config.yaml
time_shift_ms: 100
n_mels: 64
hop_length: 320
win_length: 512
num_classes: 13
mlp_ratio: 2
depths: [3, 6, 6]
one_sided: false
steps: 20700
epochs: 67.8
final_lr_fraction: 0.05
adamw_weight_decay_other_params: 0
Rows from block 9 of a small audio embedding model, named by matrix and row number. Rows with one number within an expert belong to one neuron, the router's apart. Each number is 128 + 32 x the weight over its row's rms, rounded and kept within 0 to 255. All counts start at 0.
Before each expert's rows are labels from the 100 clips, of 14976, where the router gives the expert most weight on average: "top examples" is what is common among them. Only what is clearly more common there than usual is listed. The data: synthesized solo parts of chorales (CocoChorales). In brackets: how many of the 100.
# router: router (model.blocks.9.mlp.router.weight, 4x384, trained with AdamW), inputs 192-255
# gate: expert gate (model.blocks.9.mlp.gate, 4x96x384), inputs 192-255
# up: expert up (model.blocks.9.mlp.up, 4x96x384), inputs 192-255
# down: expert down (model.blocks.9.mlp.down, 4x384x96, transposed), outputs 192-255

# expert 1
top examples: double bass (87); note D4 (35); note A3 (28)
router.1 [119 134  74 126 177 128 165 173 165 117 107 144 140 174  71 132 118 109 145 140 176  71 126  99 125 121 119 168 149 159  95  89 153 157 154 158 141 111 112 103 118 137 104 152 172  94 193 108 105 109 152 152 135 118 190  88 133  71  95  95 128 141 102 111]
gate.0 [ 70 157 119 128 155 158 100 128 124 136  83 114  94 155  46 181 144  68 205 131 183 114 162 107 116 119  69 169  88 114 139 123 109  76 124 175 121 130 126 117 105 145 140 135  95 148 224 171 137 160 110  92 124 111 105 131 112  83 122  83 124 157 146 124]
up.0 [144 110 125 133 162  95 132 170 146  80  98  93 154 134 141  91  50 182 176  82 145 194  86 117 121 106 121 143  43 166 180  96 121 142  46 141 111 147 128  92 175 133 137  79 114 112 116 154 160 122 178  39  48 111 192 194 142 137 152 111 125 162  69 110]
down.0 [210 145 108 125 129 103 158 148  89 156  92 164  73 129 137 155 144 125 127 136 106 143 108 130  95 145 149 183 124  68 123 118  95 194 112 102  92 133  79 118  40 106 109 130 140 104 150 136 171 169 123 123 142 150 133 129 170 110 127 153 130 156 138 121]
gate.1 [145 177 114 112 142 119 103 150  83 188 109 132 104 166  89 151  81  95  86 113  53 106 130 108  96 119 139 146 197 121 103  99 178 115 140 151  89  94 122 209 169  85  93 139 141 142 140 140 134  54 107 119 102 110  77 128 160 105 136  90 147 146 128 128]
up.1 [185 129 127 130 111  91 104 125 122 186 126 134 148 116 131 119  87 141  76 160 129  84 143 125 139 127 101 131 139  87 124 129 123 116 102 169 171 123 127 116 125 157 149  72 156 128 137  78 134 125  92 110 103  61 115 118 134 133 112  94 125 152 123 130]
down.1 [107 173  89 108 126  42 123 100 182 152 143 136  94 131 136 144 172 103 154 219 119  83 111 188 110 120 115 131 101 152 111 113 147 125 107 138 167  93 140 164 196 140 112 135  89 131 172 106 134 108 164  95  81 147 167 155 129 109 144 146 130 178  99  90]
gate.2 [106 125 156  90  93  91  83 173  73 178 167 121 103 188 100 106  87 136 122 160  89 189  66 100 134 132 151 167 168  63  91 163 137 128 116 111 134 138  96  87 189 102 127  95 141 145 144 172  84 136 135 128 177  82 159 137 168  91  84 124 186  78 114 161]
up.2 [156  76 157 126 191  94 123 106 165 164 149 137  95 185 111 112 163 115 102 101  95 118 149  63 153  94 160 110 147 110 118 114  63 152  93  99 113 117 127 155 152 159 108  62 138  73 126 146 162 141 160 159 168 115 172  86 108 179  69 124 132  87 138 109]
down.2 [143 166 144 115 157 137 111 108  67 170 185 128  96 145 136  55 151 117  99  90  76 164 201  66  92  74 181  78 107 139 105 148 140 157 120 203 100 137 104 133 171 139  69 105 127 115  94  57 139 131 175 118  83  78 180 147  95 153 171 119 107 122 146 110]
gate.3 [215 139 122 120 114 166 172 137 166  89 119  75 155  89 110 149  93 160 166 120  98 101 168 110 147 127 141 183 187 101 108 134 159 129 134  81 203 159 150 151 163 139 130  99 122 153  81 110 102  78  66 122  95 136 128 125 116 104 120  71  97  54 120 136]
up.3 [ 96  76 141 122 127 127 105 102 147  95 134 115 109 148 119 162 115  67 145  84  96  75  97 120  91 185 151 114 108 156 121 145 120 173 134 122 177 114 122 199 122  85 155  83 156 136 173 125 146 161  86 173 176 141 103 102 151 138 124 127 117 141 139 157]
down.3 [142 137  99 151 152 168 166 152  24 131 197 111 129 107 210 124 148 138  97 138 102 127 123  93 181  75 138 126 153 177 139 170 107 106 107 142 136 182 106  92 121  86 158 146 149 187 148 119 146 109 109 108  51 126 188 148 167 131 100 152 159 166 139 128]
gate.4 [103 122 166 144 127 129 158 115 104 141 100 188 176 173 162 117 106 100  82 178 192 135 165 105 158 123 135 117 148  76 135  45 131 123 135 131 132  75 155 153 214 122 111 122 139 128 116 148 141 116 182  73 149 120 137 142 167  87 140 151 165 144 136 119]
up.4 [113 164 115 168 125 102 139 110 133 101 123 179 157 127 177  97 141  83  91 155 165 153 147 124 152  94 128 114  53  93 153  23 100  73 159 128 137 101 132 167 219 125 110  96  91 140 115 116 147 139 166 182 126  90 158 111 125  88  85  93 174 137 114 107]
down.4 [139 154 117 186  83 161 108  91 118 104  97 132 164 121 193  91 150 116 170  46 162 127 134 110 163 135 138 104 161 110  90 103 158 141  71 112 142 102 149 150 141 135 173  70 130  92 133 168 133 137 143 164 157 141 123  90 131 126  81 118 146 129 141 163]
gate.5 [133 110 170 158 121 105 119 164 144 178 161 110 154 243 136 107 151 176 247 115 188 147 139  90 110  95 184  86 168 110 112  93 126 202 123 126 124 129 138 111 137 144  94 112 165  73  50 110 164 126 134 132 205  93  90 165 134 125 106  89 115  86 141 151]
up.5 [145 178 125 116 130  92 118 118 124 124 123 105  95 131 144 151 137 150 164  95 181  75  66 111 150 125 177  77 161 104 124 149 156 131 133 218 121 209 104 134 160 166 156 118 159  86  83 116 104 126  98 110 199 150  51 111 150 187 150  88  82 162 150 132]
down.5 [166 163  96 128 131  95 132 138 111 154  43  94 143 157 110 107 147 126  92 164 109 123 123 147 107  94 148 120 147 173 119 109  99 114 149 163 124 105 119 128 134 179 146 143 182 111  96 150 115 158 166 133 189 113 161 166  87 149 136 109 187 145 130 152]
gate.6 [ 94 139 220 149 145 116 148 149 121 132  71 121 168 156 118 125 162 117  55 203 129 126 126 147 103 126 126 171 186 128 102 201 178 135 109  56 142 163 132 162 118 153 135 171 129 163 107 141 149 123 118 102 204 122  93 131 126 186 154 107 103 139 140 143]
up.6 [ 80 104 171  82 126 148 158 135 147 107 152  60 172  93 166 172 140  98 125 116 128 186 130 151 117 148 144  89 126 163 106 129 121  89 111  69 189  95 152 126 152 162 120 108 150 175 154 110 145  91 118 152  86 143 104  96  79  80 156 117 136 130 160 143]
down.6 [123 105 103 131 119 170 120  78 155 166 173 107 134 140 120 102 101 141  88 146 153 109 188 139 109  61 123  99 159 125  98 116 112 191 112 135  77 178 131 121 129 142 161  69 142  88 148 146  88 123 141 116 176 160 105 146 187 120 176 172 130 159 113 141]
gate.7 [136 150 219 148 105  97  59 101 146 180  84 116 166  79 123  70  94 176  86 153 134 107 145 135 108 179 129 104 114 186 159 123 153 195 145 119  89  88 118 192 107 121 148 134 171 130  81 131 155 117  91 163 145  87 144  99  76 196  74 134 160 109 180 107]
up.7 [165 163 162 114 145  81 124 117 173 136 129 109 111  56 190 101 126  90  27 148 177 120  85  77 125  92 102  76 164 139 159 123 105 119  87  89 121 119 136 178 156 127 159 121 130 115 149 145 182 146 144 132 124 148  80 134 114 162 140 180 100 126 149 139]
down.7 [139 126 137  70 126 109 106 136 106 125 139 156 141 137 103 225 116 125 132 111 138 144 148  80 119 199  96 189 143 104 127 139 165 135 126 141 118  64  81 160  89 103 112 106  65 119 124 164 125 148 126 102 103 101 118 103 169  79  99 168 137 162 161  70]

# expert 2
top examples: horn (66)
router.2 [153 165 129 103 127 123  79 122  89 135 145 124 121 144 128 137  67 162 145 103 150 157 157 145 110 140 132 164 143 134 164 123 140 131 104  91 151 164 104 135 122  98 123  97 160 138 124  76 111 196 104 108  73 157 101 141 167  85 129 174 112  70 138 161]
gate.0 [192 102 103 154 154 149 144 170 165 148 159 136 144  80 101 100 162 100 128 102  78 127 118 119 124 116 189 127 132 103 148 135  93 130 145 181 151 102 122  99 178 136  85  84 109 129 146 149 138 123 123 149 203 112 133 107 148 131 104 122  94 134 146 135]
up.0 [ 96 138 106 144 169 124  84 128 125 111 129 104 134 161 197 131 105 139 111 129 131 150 141  80 126 121 108 136 146  81 136  90 129 113  92 172 120 146 126 108  97 169  97 101 151 108 128 126 104 103 175 111 136 112 100 133 114 154 130 127 148 107 139 103]
down.0 [151 124 120 151 145 171 102 173  90 164 129  61 147 154 120 129 117 145 135 115  82 141 193 129 155 148 121 137 152 172 139  96 136 183  94 107 107  67 154 108 114  95  94 126 121 106 109 184 179 123  67 116  38 108 177  98 171 113 101 116 124 113 101 103]
gate.1 [142 137 150 124 166 103 127 149 125 142 102 174 114 108 125 140 149 100 153 155 118  71 183 136  92 170 147 149 173 166 108 100 133 161 112 152  94  91 143 146 167 152 149 151 115 126 117 112 125 141 117 123 193 115 162 123 157  80  98 101 127 158 130 144]
up.1 [107 177 142 103 105 110 161 104 192 178 106 114 134 109 117 124 141  82  96 177 152 115 206 146 113 120 176 159 135 118  65 136 180 161 111 199 132 129 151 140 155 187 141 151 132  90  68 121 148 163 162 171 179 140 156 151 177 116 118 108 117 139 110 156]
down.1 [ 89 160 127 142 130  78 168 133 186 105 122 145  79 188 101 101 110 119 109 167 115 119 112  81 108  71 117 128 136  66 106  88 154 104  87 152 171 190 187 154 130  83 194  77 100 135  79 123 140 156 130 102  86 166 140 194 129 125 106 148 146 135 117 148]
gate.2 [142 124 112 107 121 107  63 166 100 121 178 137 124 204 109  85 141  75  99  75 146 130 134 121 122 153 119  78 160 142 108 176  96 100 101  77 125 162 135 178 215 144 127 144  92 179 179 132 118 114 143 115  97 146 137 131 166 166 150 167  88 191 102 132]
up.2 [140 135 163 151 149 122 202 119 156 142  75 138 132  46 185 140 121 216 192 135  90 142 111 172 156 121 158 143 111 135 168  90 171 132 166 195 128  86 123  84  53 116 115 135 169  72  99 140 132 150 133 145 170 107 117 129 127 103 134  87 173 119 123  98]
down.2 [103 134 108 106 133 171 118 125 136 147 118 152 137  68 114 121 116 137  91  99 130 117  85 176 211 154 109 140 205 135 153 164  95 113 110 140 138 110 167 138 174 142 115 116 123 106 213 145 108 128  77 125 118 188 129 166 106 155 119 125  88  99 148 164]
gate.3 [ 83  76 185 116 103  86  69 213 110 167 169  94 148 137  86 116 124 134 119 110 137  51 138 157 104 162  59 126 179 138  83 137 115 189  95  85 175  73 155 130 162 141 180 166 100 115 101 106  71  80 177 148 205 118 110 101 116  70 123 194  99 141 140  99]
up.3 [125 112  80  86 147 114 116 148 146 109 138 180 130 148 135  91 160 200  93 178  56  73 116 119 115 168  88 139  90 124  85 198 103 140 154 109 127 106 110 124 183 141  87 117 104 109 149 121 125 113  86 128 132 159  97 117 154 136  79 140 111 156 114 105]
down.3 [152 141 116 118 115 158  92 107 161 140 151 119  84 126 130 174 123 118 147 126 142 111 158 121 142 140 154 132 108 110 140 100 121 153  67 195 157 173 131 126 107 108 148  92 126 148  91  91  62 119 159 150 110 148 110 133 141 145 123 123 121 104 150 140]
gate.4 [ 94 130 183 127 146 179 118  85 120 186 152 146 133  76 145 126 126 132 156 162  87  75 177 132 128 135 144 131  96 169 131  90 104 184  78 118  88 107 118 119 114  86 158 106 132 194 130 138  96 142  58 148 128  86 101 190 169 107 155 115 125 144 147  96]
up.4 [ 61  94 131 129 115 151  81 138  90 149 186 106 169 140  86 173 111  54 141 107  97 163  93  81 162 134 120 109 123 113 127 188 162 147 126 150 124  91 129 169 162 168 144 126 135 112 106  82  93 105 143 138 187 148  68 126 168 160 158 147 140 107 162 105]
down.4 [ 69 133  81 125  72  89 130 131  61 142 155 114 158 176 149 145 126  82  78 162 161 122 208 106  66  87 159 119 106  27 119 113 171 118  92 138 146 113  81 106 109 128 132 109 134  84 119 124 112 142 108 115 197 129 103 159 135 113 172 112 131 104 135 129]
gate.5 [124 167  89 125 130 156 199 155 147 144 121 158  90 125  99 102 134 150 115 113 121  94 119 171 116 144 155 143 121 150 122 118 123  74  80 121 198 147 144  94 115 125 123 136 112 122 120 106 104 185 113  76 173 108 118 147 137 129 135 139 165 112 112 109]
up.5 [121  83 151 123 140 121  94  67  81 114 138 118 154 179 151 176 101  88 115 126 138 172 119  41 170  92 103 123  81 130 148 140 147 149 166 171  82 101 157 152 125 106  91 157 152 167 108 142 120  86 131 133  72 104 106 101 115 131 131 114 100 150 119 162]
down.5 [141 100 146 101 136 136 127 120 177 158 154  97 120 134 184 106 143 159 127 103  71 193 106  97 113 124 165 101  69  91 179 127 127 104 150 171  89 114 122 143 124 155 165 123 129 128  97  92 138 156 145 141  61 140 133 145  90 113 173 164  68 121 104 164]
gate.6 [134 127 237 162 141 171  97 126 147 160 157 110 127 168  47 115 119 169  78 191 180 133  81 139  92 178 152 131  77 153 133 139 158 117 115 113 119 129 125  96  88 101 113 142 102 185 175 134 152  85  57 151 184 103 102 131 130  60 153 139 115 108  94  74]
up.6 [144 150 167 141 171  71 111 157 132 107  84 165 150 140 108 133 133 161  99 141 128 211  70 140 113 161 102 121 135 127 114 160 106 158 188  80 108 123  88 182  83 123 130 127 149 161 102 150 157 135 106  97 119 133 125 116 144 126 126 164 133 109 114 115]
down.6 [163  97  98 145 134 179 143  96 117  46 124 128 134 110 174 124 141 154 140 151 138 101  68 168 123 139  86 139 179 116 147 134 113 112 123 116 114 117 118 132  96 116 133 137 130  86 167 159 112 156 134 117  45 134 124 178 138 118  84  76 110 125 127  64]
gate.7 [173  94 142 117  83 109 180 151 100 178 154 120 128 170 149  83 136 112 180 113  94 125 142 125 177 194  68 151  88  95 111 100 104 112 143 154 128 143 136 145 161  91 129 142 128 109 138 132 126 216 183 184 133 186 152 110 106 136 116 111  55 159 160 134]
up.7 [166 154 126  94  72 143 117 147 104  64 152 127  95  95  64 174  97 159  82 140 155 116 115 122 139 108 141 149 142 115 146 179 111 160  93 221 139  54  82  98 231 187  90 142 138 153  50 116 117  76 111 121 184 115 135 127 113 211 163 120 147 114 106  88]
down.7 [158 109 166 146 127 110 111 174  93 149  33 152 178 140 194 143 115 124 124 104 142  94 145  51 173  99 113 150 145 150 107 153 102 112  81 134 133 143 173 138 110 137 154 126 157  71  98 139  87 122 183 117 152 114 133 137 102  98 162  88  39 155 125  53]

# expert 3
top examples: note F#5 (69); violin (60); note E5 (45)
router.3 [131  84 131 128 103 132 125  99  90 184 121 137 164 116 162  81 143 144 140 143 134 144 117  89 134 108 184 103  71 110  85 153 101 177 133 109 134 151 159 180 192 140 170  96 124 185  84 168 170 155  44 161 137 109 140 124 115 177  99 152 122 161 140 119]
gate.0 [232 139  89  97 117  86 180 125 112  49 123 158 137 113 134 140 119 153 135 131 134 102 147 143 111 121  37 136  52 138 135 147 112 173 134  69 140 132 118 117 132 142 151 178  92  93  86 128 115  59 130 153 180 129 138 140 133 107  83 113 120 111 114 184]
up.0 [101 179 178 118 162 178 144 135 112 171 131 135 151 161 167 141 140 100 102 160  91  99 117 134 137 101 154 149 196  65 126 134 109 112 156 225  95 132 143 154 106 140  91 142 205 145 145 141 163 123 126 144  74 129 135 121 140 132 147 130 106 128 114 109]
down.0 [107 110 145  79 134 176 110 151  61  93 128 142 144 153 135 119 105 129 115 120 123 115 186 106 125 138 159 161 121 120 102 121 167 132 168 132 126 187 141 152  64 172 136 158 121 117  90 142 102 157 115 126 123  98 129 117 106 148 138 119 163 119 146 131]
gate.1 [118 157 137 154 107  88  86 168 107 113 106 156 155 225 125 146 106 127 128 100 164 138 175  90 141 164  63 125 160  96 125  95 136 138 142 120 174 128 140 122 133 112 171  87 240 130  80 127 127 120 210 116 130 143 180 180 121  58 169  93 140  83 117 144]
up.1 [ 94  84 125 136 155 145 183 109 139 131  92  78 104  42 112 101 170 135 144 144  55 126  83 128 116 104 159 134 148 191 179 163 109 149  97 168  48 119 138 131 155 127  75 108  57 154 157  96 163 130  40 104 153 108  61  70 144 141  83 162  69 146 166 133]
down.1 [114 173 148 131 166 123 149 150 149 119 129 135 163 150 127 179 150  85  88 121 138 129 177 117 152 103 122 127 149  55 134  90 134 193  95 119 134 221 147 138 163 160 108 124  83 144 156 105 103  58 132 126 173 127  83 181 121 144 120 138 191 130 177 121]
gate.2 [191 151 152  98 159 134 152  82 157 122 179 125 106 130 163  74 151  94  90  77 155 145 141 118 107 110  53 125 135 110  99 122 127 183 161 211  87 186 103 154 159 145 160 125 102 138 204 145 109 145  93 125 101 130 179 117 133 106 123 120 160 146 138 122]
up.2 [140 140 135 163 103 167 119  71 137 107 167 119 135 101 113 126 144 111 128  63 142 142 147 119 117 133   0  93  72  95 138 102 148 210 110 172 130 174 133 143 142 134 128 131  89 118 173 128  72 132  89 100 115 153 150 105 123 122 110  84 162  95 125  95]
down.2 [148 145 129 131 116 135 113 168 117 185 124 136 166 121 141 169 135 159 122 119 106 158 138  75 168 128 164  96 197 104 126 111 130 101 140 147 149 201 150 131 100 129 144 120  72 147 153 112 108 145  99  99 156 150  80  98 114 158 121 104 171 124 115 116]
gate.3 [129  75 124  75 114 175 173  58 179  95 151 154 135 102 162 131 110 122 184  93 192 126 132 177 140  99 143 145 105 115 152 119 148 142 171 126 144 136 113 116 132 128 141 152 158 134 185 133 126 135  76 137 145 117 135 142 186 144 127 141  96 149 136 157]
up.3 [118 131 146 147 155  82  38 178  75 118 141 153 128 142  97 113 103 143  81 164  84 137  91 108 142 117 159 142 151 188 100 155 141 106  96 123 114  96 155 138 114 147  91 131 124 129 108 106 100 133 164 107 178 172 119  99  84 157 130 167 111  94 131 108]
down.3 [ 79 103 124  56 126  91  80 166 157 183 157 174 129 174 135  65 118 125 129  96 140 137  56 216 158 115 104 125 184 138 175 108 109 178 163 149 149 103 172 114 124  94 134 144 148 145  74 139 124 122 100 152 153 136 113 131  98 130 121 144 130 154 146 175]
gate.4 [ 97  83 103 101 162 192  91 119 123 122 112  94 141 159 108 182 141 121 125 132 213 103 129  97 172 152 165 185 107  93 162 119 181 144 149 189 133  70 100 125 123 128  84 170 160 140 196 173 126 149 119  99 111 118 164 116 123  94 104  87 130 108 136 132]
up.4 [ 93  91 199 135 191 128 202 158  64 198 145 126 128 151 120 133 138 139 142 132  92 130  99 199 132 127 193  80 128 160 138 167 141 124  89 137 158 120 129 146 121 120 122 137 118  99 124 135 104 111 183 181 144 137 129 135 146 114 155 146 106 123 151 138]
down.4 [107 168 146 157 134 134 181  73 158  95 121  99  82  91 121 117 161 138 150  93 134 112  92 164 181 119 109 144  84  97 101 115 153 109 134 147 140 185 135  83  70 158 155 123  58 124 112 123  94 110  83 133 111 131 158 149 130 166 164 109 150 128 118 142]
gate.5 [117 113  78 146 174  90 158 159  71 108 137 137 113 100 100 129 197 113 134 124 121 116 138 100 127 102 122 125 119 127  91 130 146 159 154 207 123 102 160 157 162 112 140 128 134 110 132 185  78  93 105 143 213 130 131 158 102 162 121 160 160 124 134 156]
up.5 [137 184 122  93 134 142 127 141 159 153 104 108 132 121 164  61 144 154  97 127 160  77 137  80 111 129 148 186 128 139 160 151 143 104 146 103 153  78 144  86  41 106 131 117 156 130 110 119 140  94  98 127  68  92 119 112  99  98  95 165 112 143 141 155]
down.5 [131 152 131 102 105 144 117 108 148 136 157 163 104 112 142 133 126  94 143 139 127 162 100 129  89  56 108 116 123 182 107 131 131 128 150  83  91 128 217 139 122  93 142  93 157 144 106  86 117  86 138 150 116 128 192  98 154  98 165 127 217 149  83 137]
gate.6 [166 130 123 130 122 162 144 158 133 103 140 113 100  91 133 158 104 134 183 120 186 116  66 130 108 123 146 135  86 121 107 119  82  86 103 160 100  65 167 102 192 152 134 136 123 109 167 135 120 183 143 131  93 175 161 156  93 112 122 136  97 103 127 142]
up.6 [107 126 123 126 138 148  96 132 137 146 118 138 147 192 115 111 153 126  87 126  95 159 165 137 113 154 115 144 176 147 160 165 145 153 141 121 152 171 103 145  51  84 122 108 131 129  97  84 157  64 127  83 145 104 123 107 141 151 138  81 158 138 135 133]
down.6 [128 117 149 136 121 171 107 115 143  61 122 137  99 110 129  56  87 125 156 114 114 144 171 136 102  86 138 138 121  97  87 133 152 185 130 165 150 176 113 147  91 133 126  93 100 119 199 100 138 146 115 144 145 107 170 175 170 120  84  74 103 105 136  79]
gate.7 [187  61 148 130 152  45  57 103 154 192 171 105 140 203 128 116  82 130 209 131 138 134 172 102 133  80 171 103  98 142 141  67 107 124  89  91 103 168 135 175 119 155 141  98 113  99  87  95 118 121 154 155  77 134 118 139 171 154 140 204 119 149 156 121]
up.7 [146 150  97 141  98 104 218 121 150 108  66 132 135  98 127 106 115  90 110 113 105 118 142 145  80 187 125 128  94 155 136 158 119 163 176 144 141 139 154 131 191  77 165 139 167 137 115 153  93 121 194 175 242 102 187 109 111  99  90 108 139 118 107  91]
down.7 [ 70 184 125 127 106 147 198 157 121 167  44 153 114 182  92  91 160 106 107 100 125 129 195  89 105 173 147  82  55 112 138 128 124 160  78 163 109 160  90 139 128  87 176 115 123 153 125 102  86 157 127 123 187 151 144  87 102  76 123 154 137 113  76 101]

# expert 0
top examples: violin (36); clarinet (29)
router.0 [102 154 144 146 101 102 149 127 137  93 113 115 129  98 148 127 167 104  96 119  83 160 117 200 138 184  81 121 160 109 156 154 164  84 121 138 117  93 131  84  83  95 136 143  79 107  58 123 148  88 189  90 112 143  81 130 149 125 173 124 100 130 138 143]
gate.0 [131 114 105 173 193 133 158 105  86 111 103 110 134 137 127 130  54  71 168 117  99 157 106 129 116 151 110 139 184  67 175  86 133  51 107 135 172 113 126  81  87 104 140 122 102  73  64  84 135 122 197  90 115 145  74 128 155 152 129 132  82  58 160 144]
up.0 [107 108 204  95  89 161  54 192 177 157  99 132 139 181 115 149 141 137 158 150 121  74 124 187 153 103 135 111  81 196 119 142  76 181  99 118 116 144 162 143 124 113 114 107 116 156 197 103  97 162 126 115  18 140 182 143  95  76 127 136 148 167 109  67]
down.0 [146  94 116 126 105 153 165 151 160 170 226 178 133 148  96 135 103 140 110 155 113 104 140 152 183 153  88 132 137 174 151 134 132 154 128 153 146 144 120  82 198 150 144 175 164  94  63 110 149 159 142 159  67 144 103  83 188 123 119  88  81 131 192 101]
gate.1 [186 101  92 155 191 140 108 140 136  93 171  88 162 128 110  93 132  97 136  96 104 114 191 144 119  91 136 134 163 117 136 151  94 100 114  83 135 135 113 109 141 171 135 101 143 169 106 122 124  77 182  57 186 104 148 141 118 115  93 161  92 129 128 132]
up.1 [185 109  71 120  73  97  86  59 140 111 132  81 124  62 123  52 130 146  83 140 112 149 166 147 119  91 205 133 159 101 108 135 120 111  95 101 125 117 167  65 141 129 135 112 142 126 104 111 114 148 198 142 137  72 162 171 111  75  81 150 107  88 170 101]
down.1 [142 105  87 126  87 145 194 145  91 131 131 156 182  62 123 138 137 142 143 127 136 116 155 146 135 133 188 107 145  74  85 101 101  76 138  89 135 140 128 100 176  78 173 164  68  75  90  93 117 127  76 149 172  98 162  80 102 138 168 115  93 169 128 145]
gate.2 [177 176 133 133 153 171  66  83  83 157  80 103 149 189 102 119 164 116 150 154 120 115 143 159 158 123  68 140 108 150 110 109 118 156 116  71 117 140 143 168 100 121 116 101 128 120  75 144 132 145 158  49 102 129 133 112 152 206 139 104 145 123  83  94]
up.2 [118 159 129 128 147 131   0 101 104 144  98 142 130 103  92  82 200 133 155 171 113 167 161 150 152 151  49 163 123 150  91  82 108 113 113  37 122 150 124 150 118  96 123 115 100  90  52 152 145  97 122 118 118 109 120 118 166 135 152  61 164 109 110 111]
down.2 [112  58  84 103 120 154  91 158 144  58 166 116 131 113 132 127 122 114 162 188 137 173  55  58 189 106 169 100 133 139 125 131 109 111 143 115  98 165 174 137 107 114 150 136 185 124 115  98 166 136 159 150 127 112 151 107 152 119  85 141 101 121 145 128]
gate.3 [ 87  89 189 172 123 143 167 109 108 149 155  94 137 168 135 136 131 127  93 100  94 125  35 131 136 144 168 107 106 145 154  69 116 135 149 133 134 113 134 187 159 147 136 128 115 113 115 146 103 146  94 118 153 105 114  82 171  98 108 108 113 108 126  79]
up.3 [171 186 114 114  95 137 197 111  80 109 124 132 139 111 194 177 181 126 126 102 140 119  81 174 166 105 162 132 105 153 206  86 153 139 120 172 143 116 147 153 140 141 116 157 146 139 148  87 112 163  78  95 107 143 140  85 146 213 103 113 122 124  92  89]
down.3 [109  99 178 116 107  77  76 144 131  79 179 158  46 115 124 121 137 104 164 105 154  79  79 107 105 155 125  99 150 137 125 101 108 124 135 139 100 107 119 121  85 188  96 172 212 115 152 108  74 112 113  84  56 143 141 151 153 142 118 146 170 145 132 181]
gate.4 [131 155 115 120  66 114 179 184 111 112 120 103 109  73 107 166 146 142  77  89 104 104  91 135 124 139 142 129 141 138 165 154 114 134 119 115 123  78 110 148 224  74 135 102 111 158 156 200 121  78 184 153  81 199 157 126 108  93  83  92 188 125 101 120]
up.4 [109  75 110 115 194 154  83 118 110 164 116 146 122 147 101 114  90 114 197 163 135 115 179 155 121 153 115 141 121 160 138 155 148 120 163 114 146 135 124  95  47 150  99 130 163 150 131 109 131 111 116  78 106  61 131 117 165  79 194 144 121 102 172 120]
down.4 [130 139 164 103 135 102 111  58 134 123 113  78 166 158 142  42 150  93 130  99 132 117 156  56 156  69  99 110  88 123 134 145  94  32 110 134 131 135 168 125 119  83 133 139 162 132 136  99 112 139 165 175  83 145 139  91 110  97 111 133 102 168 130 144]
gate.5 [117 157 135 122 155 126 163 131 119 113 135 140 157 139 113 135  63 116 107 118 174  91 120 122 154 107 108 106  97 183 142  61 113 150 197 197 156  76 126 179 153 159  90 126 119 150  92 152 115 185  99 103 137  95 109 137 130 154 127 111 110 184 173 150]
up.5 [134  73 133 110  78 158 135 145 157  86 128 115 141 140 173 161 119 139 158 144  79 174 131 178 105 116  86 129 113 133 132 141  73 124 144 188 100 126 126  90 142 151 138 134  86 144 144 170 148 124 170  97 149 170 183 107 170 150 107 132 151 121 175 103]
down.5 [136 121 113 164 148 118 115 159 103 151 114  53 200 106 149 122  99 101 120  96 152 125  82 134 130 110 143 135 104 142  96 128 192 197 119 148 121 142 157 142 165 152 158 113  77 108 141 151 148 129 120 139 155 127 185  94 105 152  99 129 102 128 117 156]
gate.6 [113 175  68 112  59 162 135 177 159 100  98 109 109  62 111 104 125 137 144 138 115 156 145 132 101 111  93 148 122 169 116 104 107  84 100 125 100 148 119 118 157 140  75 149  98 173  90 103 153 186 113 128 163 141 184  63  98  92 112 175  76 156 152 142]
up.6 [ 66 148  95 106 106 138 113 174 172 166 115 127 123 146 110 133  93 139 130 184 113 177 141  82 131 175 123 122 134 114 123 167 102  41 107 138 154 164  81  93 141 155 106 135 143 136  73 148  91 149  54 112 175 169  81 101  84  97  98 183 135 130 106 141]
down.6 [ 65 127 144 106 100  76 176  84 129 137  89 120  99 102 120  77 167 122 133 112 147  98  92  87  97  89 109 132 115   3 160 108  95  86  77  76 147 121 134 123  99 105 125 133 171 141  59 148 123 137 151 127 171 129 124  68 123 101 113 151 102  90  90 178]
gate.7 [ 96 135 104 137 155 114 147 168  86 144  86 114 117 156  81 118 107 136  43 165 174 190 113 157 155 126  91  72 111  39  82 143 112 147 138 113 115 162 155  81 145 145  76  80  70 153  89 130 166  71 175 100 204 104 180 117 104 137  89 137 158 102 197 137]
up.7 [105 105 141  97  48 128 134  90 131 140 116 112 118 114 139 136 140 129 255 132 146  54  94  67 143  91 176  92  88 169 151 151 157 159 112 135 179 135  85 187 139 136 165 108 200 103 149 152 115 157 111 168 186 116 162 144 155 126 164 146  93 162  92 150]
down.7 [147 116 145 118 112 135 122 130 101 110 186 116 198  75 106 104 146 141 157 162 109  92 159  89 178 159 122 153 150  87 125 106 137  57 138 109 120 198 137 106 153 100 192 131 132 170 147 126  70 101  91 149 146 139 111 135 127 126 148 114  87 139 176 102]